{"dataset": "photos of plants and fungi (iNaturalist)", "decoder_layers": 4, "epochs": 6.5, "weight_decay": 0.3}
Rows from block 9 of the encoder, named by matrix and row number. Rows with one number belong to one attention dimension. Each number is 128 + 24 x the weight over its row's rms, rounded and kept within 0 to 255. All counts start at 0. Numbers have three digits each. After the name is the row's rms in percent of the matrix's.
# q: attention query, key and value (stacked) (encoder.blocks.9.attn.qkv.weight, 576x192, the q third), inputs 96-191
# k: attention query, key and value (stacked) (encoder.blocks.9.attn.qkv.weight, 576x192, the k third), inputs 96-191
q.64 106:126118148094113142122079119096125087129126105145095147163142133114115165156134160134124155101102107174150140192141100167145099087148132148137147124155121103124172127151161112097121107130163146144115141131122138133139101137112112111095146116133139138100136116155153139127144099134168147099
q.65 111:110135135183157138162126115190132110126146130114162111122139126108145101121146151131124088167163123146120145111090150110151143145156120087132110154109106148130064143139108130138118114157110095113141113104096148148122087084113152121170132113114089119122105157105121125152088124127098117164
q.66 082:114123123151122118160128114150148176138132111141136136119155144118087093137135132140113116142088184149133141127081129098128148117097150109153136148164130119103103138145108103135119129102094079129157137122092191118081122093123116073145122135144122118096132097118144113154128138132117115118
q.67 091:092122107116185165153109150093106126159165118100134148171096135157120155140150097175142140119109110137141087131125108134094137119155078115128128071106086121110141131117122156144149113119112124132139121133137154091139122131121171141113133129099148158073139137165104163142139140111103101162
q.68 096:071120111151131175146145116109150127129138123122107133133150144088147160125113130153138120141148075126127092100070131139119099111141132119104117124089099157128104196113077123103189095124147112151110134146110142126121129091121121100173146104158127135117122157147114155119145116156107127140
q.69 077:107087143118154123130134140164113146123168151161128139148149108137128156122132111084161131089096114173121113118116084094075139139168066154116108136103108130105136131161150124093098148147156141137146168115113152114134121137123154092135128148098136164123157140126120111109145174152081105154
q.70 071:124065144142120137134110094133143170166130118125069117098151158151089142116139109156124110135126079156145126111118150091144119135129157145121073154120120116164112122136100120108118126107148132169166145135147137139096121118119124072154163148121142132115147116177098110137136126110176109128
q.71 081:140112122137101130133114122120113106122120118099140131127112115095175116109125125139097062115121095126128132120162177139118103143100098130145068139115095146133109175128112093137124132088128102166150108111114156100133169097123128078157186165145096126124135134163142119152149131145080148139
q.72 101:171104102121130150146091099084148138115108090132107161144150110156129128135155116114123173123094119111130140122106091129081110090116191150120153097134109166136129111104160093126138096134121151107102138152155072144101128133143111135116153147105167125090163114169128148162165151134161122114
q.73 093:150136151107083099118111151125106089123115105113115175141136148144139146144132129130108151101136098109102136111119118136123102116114160174117145108170107154153156098113142118134143152078157125130063119136137088141123112166167125145121141133135140113148126103132146104086162094126144103117
q.74 109:151160108149139164145098153115093119101095063118085144111150112130066168148155124126117117139082145179131149161118096157131125089125137146164136122193146132096116136136156107155110142103139139147104119115115131137130141179130105108081137117114142103120147100159112123119122110120127143121
q.75 068:110126113125151101108115127129126106112130154142090138151131103116198133087120130166145106145161091136140118150127168157115168120149111142123151157103113098145104181154081120112101086183159125088149146168153121130150087136087137109115127112102127176127123156141156128163119159134158121127
q.76 090:127124089146134173143107120166138125132153117123117141154142149091130127125138145143122137144135134131134141087160116092144127159100137116113045132114103124143081146128079105136113099134115097135157101130135149076161151122144141103146157137123170146122108132173126136109138108104126160107
q.77 074:092156115163125127126123148180069134120144135151115147113128134150116103152123159156092075115120156159130062135127149121093140081129125137137140109100132112120144176103107155096103086144134137105091160152110143118103153156151097120114125171090128112135119140133118104134114117092134133136
q.78 082:124152147141103117178119135172108148139120135118121149139128120196106109129131114111096142103121127104191106132143099137122122101134137156158146144136116106111148144149134151119092121145131070148167122132106132130102151130124153150096147128116123121107136132099131136127116138126085123159
q.79 082:118134168153132129143154150140121140101111098133145153122129140158137078105126129096113140119106082135132176153085120122120146097188060137136114135115093144105093089120132140142104109087104115102150146083120142111142157131137107136123170121138116098099132148102104106156106134153133114148
q.80 140:162149137083110142089154111120139141163155152153127104135116169129088094124086118139149150119170140117101145131157167097122091148099087113118124130126128109139178128135098183144137087167137120154132134115168151060153107123110111120092090120125100146165115123113129143149114144114147146129
q.81 138:127099147156125114139106176108101114102086087095115164146133080166118141153152154128080136148119106167146128121094105153146136107161150133137139118121092143084123139107153088145117159089104154086122127139102105153115138134132135137128151135109173128087144129133097119154141118141131090136
q.82 158:121130141122119129142101124110131111088091063110109155120144075164094142145120132139094139134090119171134147147134110146133141090149120150141103112126122165113144128128164096121092143082118149110121113122129072140133149163119116120108152142144195109115141124150125120107149110112169131090
q.83 090:140103143153148106142143158173114123137130144132147127107099122141101129104127126118105136142142117146187129136129127144113136114170095081133145102092134122133119176143122123145073089160129103117174110132115135106124144125123133145127147148085106118113101166146106119156104149163131128138
q.84 085:106115165160121151155119125109137126152147113117159126138121153135117140139159129128146117096157102127160080150088116122110140096127095136125143140124090090138105133108115106136119127156156118156119168131172177138087138121134139124096119114137118168129139142166095114118116164138156074121
q.85 077:079100124075139163141105146142158118126137125111130120118134133133108081138158144141171080160128118152129140122135160152167147139136134120145096144110172094106089158137116113147155089122128165164096123159141138107134142109102127091129132132122166150127098131090130150180156126145128131151
q.86 077:066119164119153202145145165146122134185147145150137155136119150145124149115162127146130101123155050156116121196072119153141110115177128165097128120125101096111129141102116122124131110144118131140141111146125149121106153136144120128134137152126124136092134176129136132173127160119159104140
q.87 079:104140137145110134117154138145139144121099090150094086087109115119121095144147191131132095151134126142166125091094119112143141120130161145155118135152143160113088163121138131139102079132168130162121136099134196102163112090174101124128137156152119110127141096166156136099121102131136076070
q.88 162:165150124108121141083159133111174147148159169122142111143130146080119087114091129146141122143163184103106141114122181101138091156115124122090119140112175141136153098129118151158152121139102095149144143092172137101146100115162134118141100102145087132151126138135123158124100135124088152151
q.89 165:140129130101133105103149106117147117164151163156162122139099166114160101112098124148152117133155145110126136102144166080142129169124098105089117149104147112150121102136113169138151152121151097147144160119157163109147107095119159152113102103126077157130133154141133148142084156119086131166
q.90 120:108146112140124146137099108122172122135132105083099121111120102137117129158109104146096165107113113137145094115152144135158107126133157144113141133137143143167134114129135133071140172060155151148135065147165103159115139143133132153161131140153171145165137138170113134101152088123153124105
q.91 085:153156155150140112126108117157091169102115142129170128079177128177098131120143122077109122104108076153134138162132105142162175081127099136158131116168141120116170147139128118118104127135119107122117152133147111081123178105111142151091147117131132092124129094114123135139118136102151150128
q.92 086:123151140133152175150112160145115103135120140127122137161173142102133132120098092128130111138134091142119122116146104145131147102159091141144079146153151144113098243121156095125105123104100090152131173149127122090136121130136166118140156142090124140093111161131138090091111143144117118084
q.93 080:161147117133121148140137171175112106109151158076095138130155144125140103111110133130164129119143143141115136097124126142149074118096133163123097167132137113160097131152108109111151139156137095149154100115123112141109127158118135083131108138114152133104149111146119097097133118133173137161
q.94 065:119126105150145135107117134169122102131143100165146146097178114088124154152120136121092089151188130152135089147151119169130101115121106092110101120117137130137095108139099119110106132129151133105143131145099165115140115107114136093153100131137117109133108169163126142110115153144120100124
q.95 074:135100133142112127187125124153127144113129082123152112112158153125108139152099135134140084168135133106144137110074125133113127106119125108111143165140158148116117130147073068096118075145140125128119143106080107086118101095167098107158191148104142153118115085148143106153103142154152111154
q.96 181:144117116101115102114179098135165139147180191121141097128095155095169091103093112130168142136172156086122126137123167106131111174091107108105141150126139116137128120149099138138127131175135091156140143099144180103141104114133139125116086108127079155132134143118139146144092149137099131151
q.97 123:139144157078157088127159103144144144147180151169167110133112196100103104124077119114160117134138145120125136125131155099128104167117105108098129169143158118112107127147103179143176119155134117127146159124173165099158108095145108148126113130140092139165143146119127147112097151134119134163
q.98 103:117124130137102140128166125108151089151130097135173130155155120113100147099188146122107124150146130107124141135136166101148122122109139166127085139096112097096140091116095143146133099100132150125160159134138087157133135125161145149096132142153131176107135142077124084156154142122145161145
q.99 078:120133108137122131102112102137123089124173092147132109091147133111143115134144071135155091134167122148099123125150143115080173123152099162126118109113156156142111148106080112159140142088135145128141151136096142135137131152124146148126137155096128142122186131151127100102131108098124138128
q.100 082:145126150139128170167115112088136108130097125125143134107143136097107127083147148141127120127138148086102112177095175112101163119119128122133103106114119127097128173085148080153125153081118089106137120090116134149099138143072141089144146092141139117139130104158128126149111097099135112118
q.101 075:143133121087114144137118145124213130101177115161133120176140115094122132125101134111144166138130131151169132085129097093170137113112089157154103133170140172118138129142135084124116128067163068122111157107144107140141100133140129137154119133139152162120172141130144084122105116138070121092
q.102 062:127108135108105141125101092135143126077119106141107160156116135147133154127164152174147103106171060082155138133109127094119136091120167148175111094126138137117185148109160096151113158115132139111137109152100155115164102161132120138114129129126098122132102133157140128120119101115157135178
q.103 079:105174154098130115164121109154112110082131097113154097134107123137125160137148114178157158161123124169151142126093074107143162134119141135139090073153144208136159127136086135133122167074085141077154135130128152100150115155101125138179131151116129145108128104159130109144123112134098142152
q.104 191:142185123086094140089153094083145120141133168146165101121096140107106083125110140127170147138175163081107154126148167099141103147103108115128122153144175117158171126132108163163146157130146103156145143117141155094125118122115132132124083124131087138134102096134129129119108122117137156157
q.105 092:111095085178131121170113191172115133117110114085140147108148127137138136148143136127118107131095138130119132136150134128142131092169125125153163102135104128088125109139123111083116097169072164118126127142101132148129145119093123124119118107162152114135097132134142136121159138132122094119
q.106 106:110100134154119151166145115110103134141129155096172125089130093102098101086178153104104115113140108103096125108107129107139110133129139123142134131119160140117107124130127144121143119096135195110137121138111130165136143110169154131086122120127140145134106139113136147128114128109135141118
q.107 084:128167094146131156091119125104094141119128142146123121129089111164128126191083105131142165081134144115118122118145095171113157123115133154150086147175129148161146118168138133145094123144142128112142100136119133107140108119125108121161184173122164094148124093133121151107157161143101147124
q.108 088:117119122146093098140121104125088132136103106085172182129143159149118165173155139091139147124161103134117134139063110105112142135103107178112099163113129114109093098102144087141074117100124141107082134134145107114120139105106119168083120130105105148081133132139127126199126110139097131122
q.109 097:094148167122149136149118162088129097151081134099158141149110116123099128130177188113105124132140111112111159121124121109143136106107128145141085151075120109104115143102103125124123120076109171104130147135128163153114165116157138147125134105133123146120105099142114125125139128146176143137
q.110 067:113100145139147138099124106143116120121124089139103093081108135135150143145150134188104116156107125141156123120137136130122147140111125109134116113126130158112095121152111126136160114073122129127133082139085074138139103130161127121130102117133113090075121142130147105135127108132123130130
q.111 069:146126118129114116110136074137129122140136134126163136167137117115120101135136137111099067101130124083092163167116162147119184142119129135128127112177152050111169127109133084114146130075106150124125134155106083130126151127110124114123144123105164122109117091113083136100093139080160129158
q.112 078:091084165128098140138142140113142158159133114079090139152124130133116109165136111116145130122121135152165122131106133154098094132123161130079089133137140164139158141156146150099102138182151129145135130116105122104148132119185104119115135144170159080154142097122106087081130092147168120152
q.113 121:123100140154124130152099149114103125109119096098097184117147104142133154160133121166084125136082105169145127144125091155101172092131158167124128100158114134120104142144184116101113150142124150100137093168108085148145127176103094123145153158125171099118160103135140132112160112132171118110
q.114 097:145132122113064130112100090117127164108124103135084148117117140152093131142117100089116136085100143141118188111123091115135127093103137153160148118164129086081186121119140138155122167160137148099071132139166135127092100149134120106108136123146182086124145129102097134111140115114120121121
q.115 082:111175117120132143119125110127145116098149114126132141130115107094090126129163127121141135079098154127125149114086149148145128165115130122129116168125113127162113124132101117088164083108119103114111119115127138123127134132126155064151162179133131135117125087100101121081103128074150144142
q.116 088:123160116081116125091104115150130127088164130148131128110140119162091148181088110151152156134115121124139148114123112124100148119131132141133154154169149146110133164169139093144115134082164104151151095093141152108158102149106105130167129154154136141111156129169132107107150112126117153137
q.117 074:115168173119155139139156120136154077128126088151123145142086132123155129172164175147125093092125097108099137141149100147096136112122121145110126133105103162090107153104089092126130156086120127117114147123136109114129160130104181122111087111079120136117129137129125146176101133114159135113
q.118 085:115111149112153118145117143099115107110112086135182141109127123110142168134116128109092149152138145087101115110148134129089127110140108127145101129134110133109132109090131112140141138061099114126110134101168126157106109115158148151157128142126125169124113173184164180204102168144113104134
q.119 086:119121164110100123141120134161102139163105127129135190122120123153105116144133101102144163127119120165119110151108103144140170127136127127146157132135141109128126070126129162083144130092109124122122100170077108142069137138163114144067069141164141122133130115121087136109133127149167115134
q.120 099:160117116148129069129150130179151157123175151122143122132128143125155139100112143116140125105119112120139119158095150111126146144136129102110151106118126120125100103115108115113118108210096130132120121108122156127138138108129133090125125088129129103129129168126104104126123135109108058136
q.121 159:111119123158127148126098136128133139104107069116091150125124109136137160152155119150093162106100120165121135122142095168130157090122172136127155102174128158126140133125149089093129138098167148102105102170118081164125159164155093141157160156134179095111157092121118124096161115124173124117
q.122 101:099199096145138172086105129094138109159102081131109126113146128105136114147158111172093131117140128140113132136124130096115137112143098143156106156145158135118153109104131102121138113082156121105153103163148090156125135150156112127109157174138151144117121105126126150124130138114166164088
q.123 073:093161111115170114120098140145104130100114137081152113113113155116149080089165113156155117114083126104095129101095123118128113111112136141129096127095140169095163140131147080145091156080114129143131152120130127143116161161111148115098103135150117116108135110148145107151102102154076133146
q.124 081:112181122122134104098091123136141112122109082104127143141090127114096115158128130152117134091120132111103130104104128151147108119149097174137108118130153158106157134112123106147109182143124111152121143139101107132116071096114152158137123170124114146117155117155126106176110111146092135141
q.125 082:121189143126089112116122092155127122113089120148092136122124125167170157147114099141140106148110126119124145098100122185108171110155120140168136144118156156125154125161124113165124120098149142127133112170139108101126077144091139109142103122129129103103156085147121092139105062134113137161
q.126 077:158068090076111133149103144132106125097153157159199120120121100157151152131101078170137113144132113114114132092142157085153141202125136132140123108132145127139073121125068095097086140077143103139127129139134133149135169144096128150135122120137165181105099141148135157145149163135167161145
q.127 101:114124135109163151128150097117140101098089087133123136103133125122122154123133130170145152145145155100117088120149113108123137118170179137111132103100132177108143147105109106110092115111113114167128086128138102125125107114103148156151077169113124146134125140106172110149122127140061113145
q.128 193:116089118177127118139105110148140121099100098140106162112160084163159162138160125126110120105077104170135128148108072186119159097136173136143125121161113159129119138135146095086097153138095170084102110158131094165141138142138100121141159173113162117111147122141107104122158100135150124086
q.129 135:125147144132117145159096147100108085109102087109088170144131073167111147122143127092096123117093092146158123141157083133131130093149146153159128121154117135147140145104156099130117141114145139100099113165105091143151149195126115152099136143167168104127135114137128147086159098117151144098
q.130 129:125115133129108089137125144205103150134137158138145118145109156136174149088181112115132129137153106119116144118082137157132161113158119165161140153114115113118149164133153178144125132140116120112123142113102128163148174104150119135136134145096085110087115103094120102162079144151134134165
q.131 077:133138120111117122157109130167170140090142159112130144123187132141147133131125130178117119099148106111120130133101159117143100168092059122104093158154118137102128147120114117159154168132147148150119108079088143136112071096131124144103135128152130173160115132102103171127144115141122120185
k.64 097:112112151117142076143119138125103111142156162143177130098122166116127128123106113127131118153163195150098121119067147158117122147137131110145138129139096141111092127098142172120123080177115090118184164083171142102151135106161145144139127111150097096148163188103133122159109135160108136164
k.65 107:128131107128132146113114139111163147100096072111078154135178097133134151115165121118112123130119099165144133170167116138134134106107155105116106116126134102111123111147142089132115111121161154155083098166091146146148127144147123142135151130154171186118118067132150142110167138142145163099
k.66 115:124155108107129151125123113100149116097142072130059120172164072122117136143151140149094158104093087177118117152155088122139089104109159142130135134137116117132136120143139100120133135101163156143106103154120119128119171132117110138120140144153147169134118123160122149120161130106158153083
k.67 101:159090122139124111088107139156102157074127133167145153146105110143163130080122112133154081130159151135097124119169138131108131138130103115119170106164125132128111153142115149155125127117143075137123094134090143147168114158099098072168118119146123104135134114103124148125113131151147121121
k.68 092:126111143167133116164103105124091105110114141126157136111115170135128164113105114151134095132131138092137114126141134126146174168108115145114122107169131123134145129100117145141150147110112122076124134125158142111099115130178156093163142130097138122168146117104116089121112101130126152140
k.69 078:159154107153149084117149155144155117121109139075131110112131127143122094134072133098081075089138160122142119128150144147087131153155106125160137118131147164166119107147121128117131140118121111096085127135152118128146173119115114092154136116091161142131184148129152118121097142175143095148
k.70 074:111127127142123160132119117104096143142127128109131102095126100135170153132100150149133168118132152181186117141138118141129174103088140139086119116143152077147112142110122108154144147158131090145119147110130149114136111115130103139155092105121103139132138179103147077124137115150087154113
k.71 073:149121151116136106145106098129127160138124114139135115118082149162130158117124135137115136157098126134154139073125141180095133130155131124100105140156112091117105089139156159134104121132110119085114116138150158154068151128120132169123114086100137119115114158092101101145189101111093088119
k.72 082:112156127125111120113135158086146109174087130122114130130139166107059092114095139137143153145139145140113134120113140136147145176093117172116115145160158146119146167156104170172158136091130096177135129112128133114148150152153101128113107159172139123180091159165152111149130138088158134132
k.73 088:126131119103124129078139120102084135167165150137118077125127198137072119141112094134119120132155145114091151094117146106111104128139119153139109132128139114150136137129113169153173134165163082130146143124119150111110128097145143135096097130115135135123161144148131162142137135168131125184
k.74 129:131158125129142174156077135099154094118103067133095120127164088099144130151125125169112149125128140155165120131111099129148116101136153115122103111125128188127149113140159073106102120097123155143188099119122106118119154146129137130122141152148163128141098114196131132088141116118142120077
k.75 080:124104096153082120155134148197097125106132160133103106109147160160139145108103118077103112129154147103125156132088131110116140099118113142114135125122113117132093158099125167156111124122131132116114151159114128135122139101142125129135087128079157122127154141117110107147094076141099110207
k.76 092:083113142164128125129130141121111067128111084118153146096110131113088116148124138153094137132107133136133133099138077110141152133103139111097105151139116108116145155081108120158155136096159108108143151170113133134096144133146126166121146130145108167120159147095125092087123112128123151135
k.77 071:109106136121123127151123119124164137119189118108114133121132121157135121134126148097115155150115115122107115115180149125112158135126142142146131141122115183124098157180117184101122127171089139086166118116159152133127127091131074145100148104155113088122143111118131120124131130142112138143
k.78 075:125153153114114113141178149097131148136115133143118090098126115130126118153136138143095138124146120130114105169109133164125120129160143088146132112154116163109124167117144124085096108120113093112141164146090102102112108107112145088121145103110052076108080148133101130144129186107128116173
k.79 084:113138125153124071126103108154115188091128175099137129129117145153201131115140156134148091128120119143110167154119142175139104148137151127153130120140130126123124146118119153099088109162094101151132158151144117128147095151112107110111102130157095098110131145148133125134129177148096160168
k.80 129:125152164114125120119143094101152146178161176110153083148146136141144091121128139153153156143148154116114093133148131090148095151111111068095118142119158095148164113153075129143126113135172127158102146142130152121107101116125136135079103120119089175112104116133117136148112158108129142102
k.81 131:120081125134125130134098167143121150087108108123109172139130073142190139148168124100115151137089122161126117126116115165126148083147133136140145116140100149118108129127165100105112161101101147094100085173127112141135143128158121090167152109136162091122135131147140112144140117153172108125
k.82 118:125128129145132121148091147111126142080083072086110126127156100138164163130167115136138128134100098175133112148121083151133120090144170120119104124125121128118150105133132094115106138139117154125127107188127072147109151126134113103124132145120178145097101091146103128095147133099145099110
k.83 090:131133116113151117124170133162086151121119162124168118145098132124184141082144129138187101180176100105127182120140169127128134153137147107147181129130136131108097147103136135126122140155097137102111144105129130157129137160139127137171123119121113078107097106085128108146090162160159114175
k.84 097:136100094148103120122174123158132166098146154146118127122132097138164082094107128105123113155136150176120121144162145118107130090121083117141101126120124156179115131146139151141145125106108117134130131114095177098146123159130126087172108112136129067143080143147133149137097153149097129121
k.85 084:111118153131140134139086129137133149147167104092161163104117148164136165103151101158099148143111128134152138085137107137149095103140112145105129147092113103172162054154137142138156138150098132126149167142100104167109127108108107165128137102099113171108140163147128099109120080081097101148
k.86 084:156101172168161144136129156163145133061134102145134148077114094075156126084133082121164084116140151110149139079171125097122123140145109135115133106133151145134150104091111159136119128122143114109124138081111147131114098127110137106159138112132137098124137160150135127164101100142106163141
k.87 088:093137140149135131144128126130122102141166096087129132133145138105069120151163126146122162112092143108154123140105117074154111130100158141149127137109125136095171103096179081147117122120160128127128126105133108157060152103134162189087136165146122175182146162096131114121076130092127098193
k.88 165:127131149082138089096176090130151126165163162120168069136122153122165112101133131138154139148163151087120105139123166110128103146088122109107124146107155108136165111135101160142136154141117136163135154096158161123137102086136163136145099121120097158123112110150136122126114135140121113150
k.89 175:150125139093122113086175110130132118167163186148171111135097158088111100130082137135153119132160183093116137119135164115123103172121088124112113144119124132150142108151137183137170129151122111156150162081131167104131105100120142134120104126135090140130119141128124148117098129112102128186
k.90 101:138141149132097111123150106138095135112093115187140155108101159111160116108146127131139144140123069126092135133117143129098179120135120097117089117130110126134072151179100112096130116112155139111115154198076122163151115119150127095154086143114157163101123078083171111145132103139132140096
k.91 087:144148113114138120154155152097153086162140111128149110117139092114115119174111168140106154112119122112130171174107116143100127093131119103124123116152164161094108124153148071130120130143115134154175156092100084158120152088085110134159160124122161148138078135102098108118096124128084090113
k.92 083:121129142154120108159108097129114146158105113097101155112130135165097093172124120120114126119123096140161147145117122149097124107104108155126100141121117149128134100139135127132165152148145116074147087142199127113152117126109178122116119148161150153136116188143117148128126136145048143144
k.93 087:126126142120151092147109124125117124224129087130162151128112148121102133145188122132102133137126099131106119120085108116132089138135138161098121142145099108078103144121161121122143102124138118093141152154127090133102157129132192172141119124150109155145101108108128078117131110162126078142
k.94 072:140148096164105105139114124172128141137119063112094166123131148155121148117136117138138127140128137101150104113166137112116103091130084135164143095084126108141138058153064167135149128131122120108168106132122132147126159158148134151128132124142122045154144169121109186111137166141119103132
k.95 073:132127130154161146126136107155126133087159151058138130136133164131149156142125132151111122138111158133153089130151096108141158079155165083101177153129160128141167115107141133144144107151118129158142128134106068168120108118124117147146109086137144165113154169107074156123089138128136128125
k.96 171:145130137102106109110159117121138133174185183143163080144128199106115113107086126120145113136177157114088130129104168089129121186099086113107132128103159133140127123156084171151153118144117105152144154120138169105111096093124152148116095121128078119129126131138152125162105161119114120166
k.97 129:128168130100110148110144123131127154175173172137155117104100146139101112134088131115155153112172148095112151107118156093120130145133087126153115137112149125142133095136105131162158133147147113151153168091146190093134105083102132155127107149131071127121120131123135114161113144135108136149
k.98 097:153169150148151147162135095107118110111148101120131156121104134142126142119104127119173125145133095114118089127126128135148173123107114126103108137125128157099113145143126142157155117126170096131123140116101156107147090144097119100129131153135163131153174116127125099055147108119111123134
k.99 073:146134068152060124137149177154153098148161142123115129106106147172122116151135090129147153119105110148171097177128137104088109138154120183157119125119121142110156059126118146138142140144115091120085134157152149150111111098134127158105105131132131117130116140078113099166115131101126156104
k.100 078:140159065137093149113135096138159074108106126128106134115140132123125165155073102130105121121100144134121099118150140106123131145153099133117167127097141146134121104131151126168134121121088114143138134141106138103134139190094181125145108153150108112130109135152114091125160124143091121105
k.101 106:098124126140129179129133130151158140139166137125120103119138099126098131123157135144076097117129131111137128162136150133135114151132177109124136121112120122156103094118132128101154104101108158136153140140167119135103133123160098113094152126123143131142131139104114154062121143119173159129
k.102 073:143124122129133116135119077157086120138097096129153102137089127112148163186155088101152134120148111132081152126140110120169153080108129118121124126118126141163126146132124175132119092135162130111070091158117114144080154131143162181102121151129125113121164135113090184136107108099118050103
k.103 082:108096127113089172120117148125154125132120136104133119136123108153099137141148108109087107104113144106142087123139157159132107116173135126114148135100115083136125053125082135075147133164103140127156121145109105152075116116128082113100141113124136117148115109164122151099133132115163142106
k.104 120:145124128076083091093150127124173148143164184154174092113092145117179097116131112098160143151147112121094150142095164071129120164108114098131122139120156103155134159167110159167157143155114144145137157102130162129168136113119135132132085114117071152141114132151134133138086145125092141158
k.105 108:144091106129116111145101129130116102090092082092086161152146086156158137137137118106101130104069117195152133113114111163138134091142139183144176128156129141105125117135147120118113130101143127120085148169114097157133152148155129108128147148109155121109140099136138104120149111141126131090
k.106 110:112205115114148097129131106090103075126086098148115138147134136158133109128107120141176160112121123126128126143172105117135153140118164139125146128136114131122128176157110140171108152140160118132140104121084126112153135160095149105156115127092135166132144118124132082101160122133060127142
k.107 107:141107147130117153132112166135147131132113115139142115131137115098114105117189154132075115132143127133161138121130110102114106116160156147134114145145123142140126092105118114108108105091088163112162143151151128147111163149184132084098161135109115116115121179175102145129127115151167136087
k.108 089:148177112131124131163103073117103166097142135123073134091097140120141135083139115124168139120125136152149096115106132175098160143137107116091146085174112164112097150123117138101116111127113146137121154107167146098114113154123142096116111138127156109113153073106128137050155162125112101122
k.109 101:141144166110130136142145132128154075082105109134091133116154137141127139142122146138124140151109111142122112127170103133120132160114114146109114115175116122122147159140120107133101122121129099164119150132096139097166103111100139123165103132096155161142153111094151088098146155128071130123
k.110 072:093162132163148156150157090121146102125167148105102125115107113100144074113094096163132151124136110154158125104165110136124154103125131100168116127105089128131149137148147126109096129115124164144131124132134143152138139145149116136137151128107179140151172178102135106101123119128129090115
k.111 085:097109132133119117161135117118091117094108123132136139044128157103098128107110139147169130162121130121077116131138109126134123129120133114162103117081158187147099112117133192164126128109171113104098143156139105109140114124102162116108126123109139140134172156097119083139121146128092142133
k.112 089:147148157129139126153155096143141139138186129125142086127119136111123100107150143110167102153147133126139145149125145150122107138110117056142131156102136103144156103131151141130140143121130157163159149113147151119138102102100154131133088119143093134114067146136097127162105169126084131122
k.113 106:117108124151152160135106174137103136088097059092131170108128101135126148114154142139118096126091117138137121141116106154101160113140151141164155121165079115139108128131153101120108104133127178130129106152096138185110164168143106097157148156123158101166156126139112120168138120149157115109
k.114 093:132130185097153101168151121095114104143102075176126132104130117118123142142084149109136137171134134130117163118071087127127128092147122154129124121144137195095134153146135134151112134103100144113151145139108117111107133164091123106083143153142126145082128130111133141184112108141147131115
k.115 086:118102140143132129124145132108117153140143099169124120141119118097139098139113157112106173132102163124131117080190148101131167107128077092148120144161124132104128148119109134131101087105109178120136126156123154138082149133138128134064158119134112132165127137165140165158111119141134151119
k.116 099:131088153154110125103139166165121145146139095080133118113127135140096151145167160127075099114122113108163115118102116145123100134157120118119121157099122097124135062121112148119110121131077125151122135129175102142098143144146101131097136126108127127153121139139092153124144139148144154081
k.117 075:114129112151146154141161144137157122137088141115091123149132147159165127109094064107117151115132130170127147130169099110135106112158147131127096130118125140172120139115146108135172134105063131159116133135136111138114120135120137121102139144166134118144118137098135120116149187149098121158
k.118 083:106142097112126182152113139135134144105132151094082145140116116173114130146123129140183128159102130140132083145188119183120124147139157131131153126123131131132094100118146098118130096143134120144122115159066161138109115168175107134080115112128140098180115105095134113082132115140127104109
k.119 081:146119143139152060079134124099121103092130101131131115141137125140119137162140128137170159136138134138116130133117102120096149145142118137175116112146139173115157165141097135175108159141141084108107160110138150114137123113121152149157109164112125168152157119086157123140130170116133107149
k.120 129:125104116151123101142099131137146100093105097110114155129133090132155145151159121140086141106081124135121132122093091143111154083155167149139117118159100102110091118136167111110122140119111151101124100134103085188103156140156113151122175131120157113138159138131148119119178130135169123094
k.121 127:109109111164130152184106148145110126090074086115118163143142101130112138145156168136098139120096093146169111150134073140124136096163167132156130128152110129117122125096143124097088142122101133094096125176130100161123156149128142122163155134135158105101119106124114108161177108147150124101
k.122 081:139133160136112128130122143133139091116115103153109115150185136083129156114133121135123081164132115151137116105189111143107133145121140104106125136113149169108131139141128109165097129142131096130103109137088102100065115150137147104131130135158144168184138065108110111120152079126151134122
k.123 069:145155112164145179137141148127163088075131152082118121139140119155110117140177129173145126132123109155154124146145123124168127085115163119105142084142083137109131159099135164098116155114142111183158144112128131128096154121128078074109136158105158118109117142083078146153130163107114146106
k.124 087:141140113145132178202099154128140109148153110120110124122185081132117122121135156141105084129111105133115174097126129122131149091147126103146105107114138131131148115129113119105174137095119153145129147140149128125125132107142100109093122133147138120119085110122108153052127127116137056106
k.125 076:123127101171129140106127151179133170144136077111159136135112139124134134145142099095124143084157113126090145147107149124124129123129133151107133169119129093078176151127126130127143137102153103158100161129139148115116165175165145149160137095144128058107113121158129130163149135133104177121
k.126 075:132131145141150123124115124127132158092116109100125163127120158148129154137109136119168128137114148142123129108135123136074136112104135117111083120100135095156150115141116122147113127151132110130092155148123123160117112124138169134122152164150089134132164088142131087114143101122129162157
k.127 097:122145114139151150113119104135149116128144168071106094121108116126140116109118094116101081087120146128123106123122136178122104115149143101097114111149107116119115101120144160070158117105111130165128136111144136151110101137137118106133146137128160096144105107120133167072129151109172114181
k.128 108:138167130167143144131092133121104145088120149111115164115125129118093116133111129146112109140152146133152121097097113140094162122131132167140118086139093151110115081137155139106113105124143153104135101110133129132109142134143119130106172189143124122140172144079090128143120110112096111102
k.129 081:102075117115164086127166123120117140116128124108140113146102113115214151143155109121124160126168113125140142113134137142128104129134134151101126128124141138110138112116121145154118189090089166085121127144116115079121148114139166130131152125147140125148155128127129143108120142116075127115
k.130 107:128094144133116128116130119126132151168183158152146134127124174119106144134097086087138125137131154095120156140122133136108116161131128117167136155128110130103096141178154144117131104163117116111133136137123126112132122115095107089190132159123125110137160162132127101160116106151103128132
k.131 077:112114142129149098119106153199134154120138115149151114163126161159150124148088108144136109146131112090110104118122121104141096128128105130112156118137145144151098133127134122098095111141108160132154135127177142120155175151130147167132087096173130154180182122127122172145124137108119144133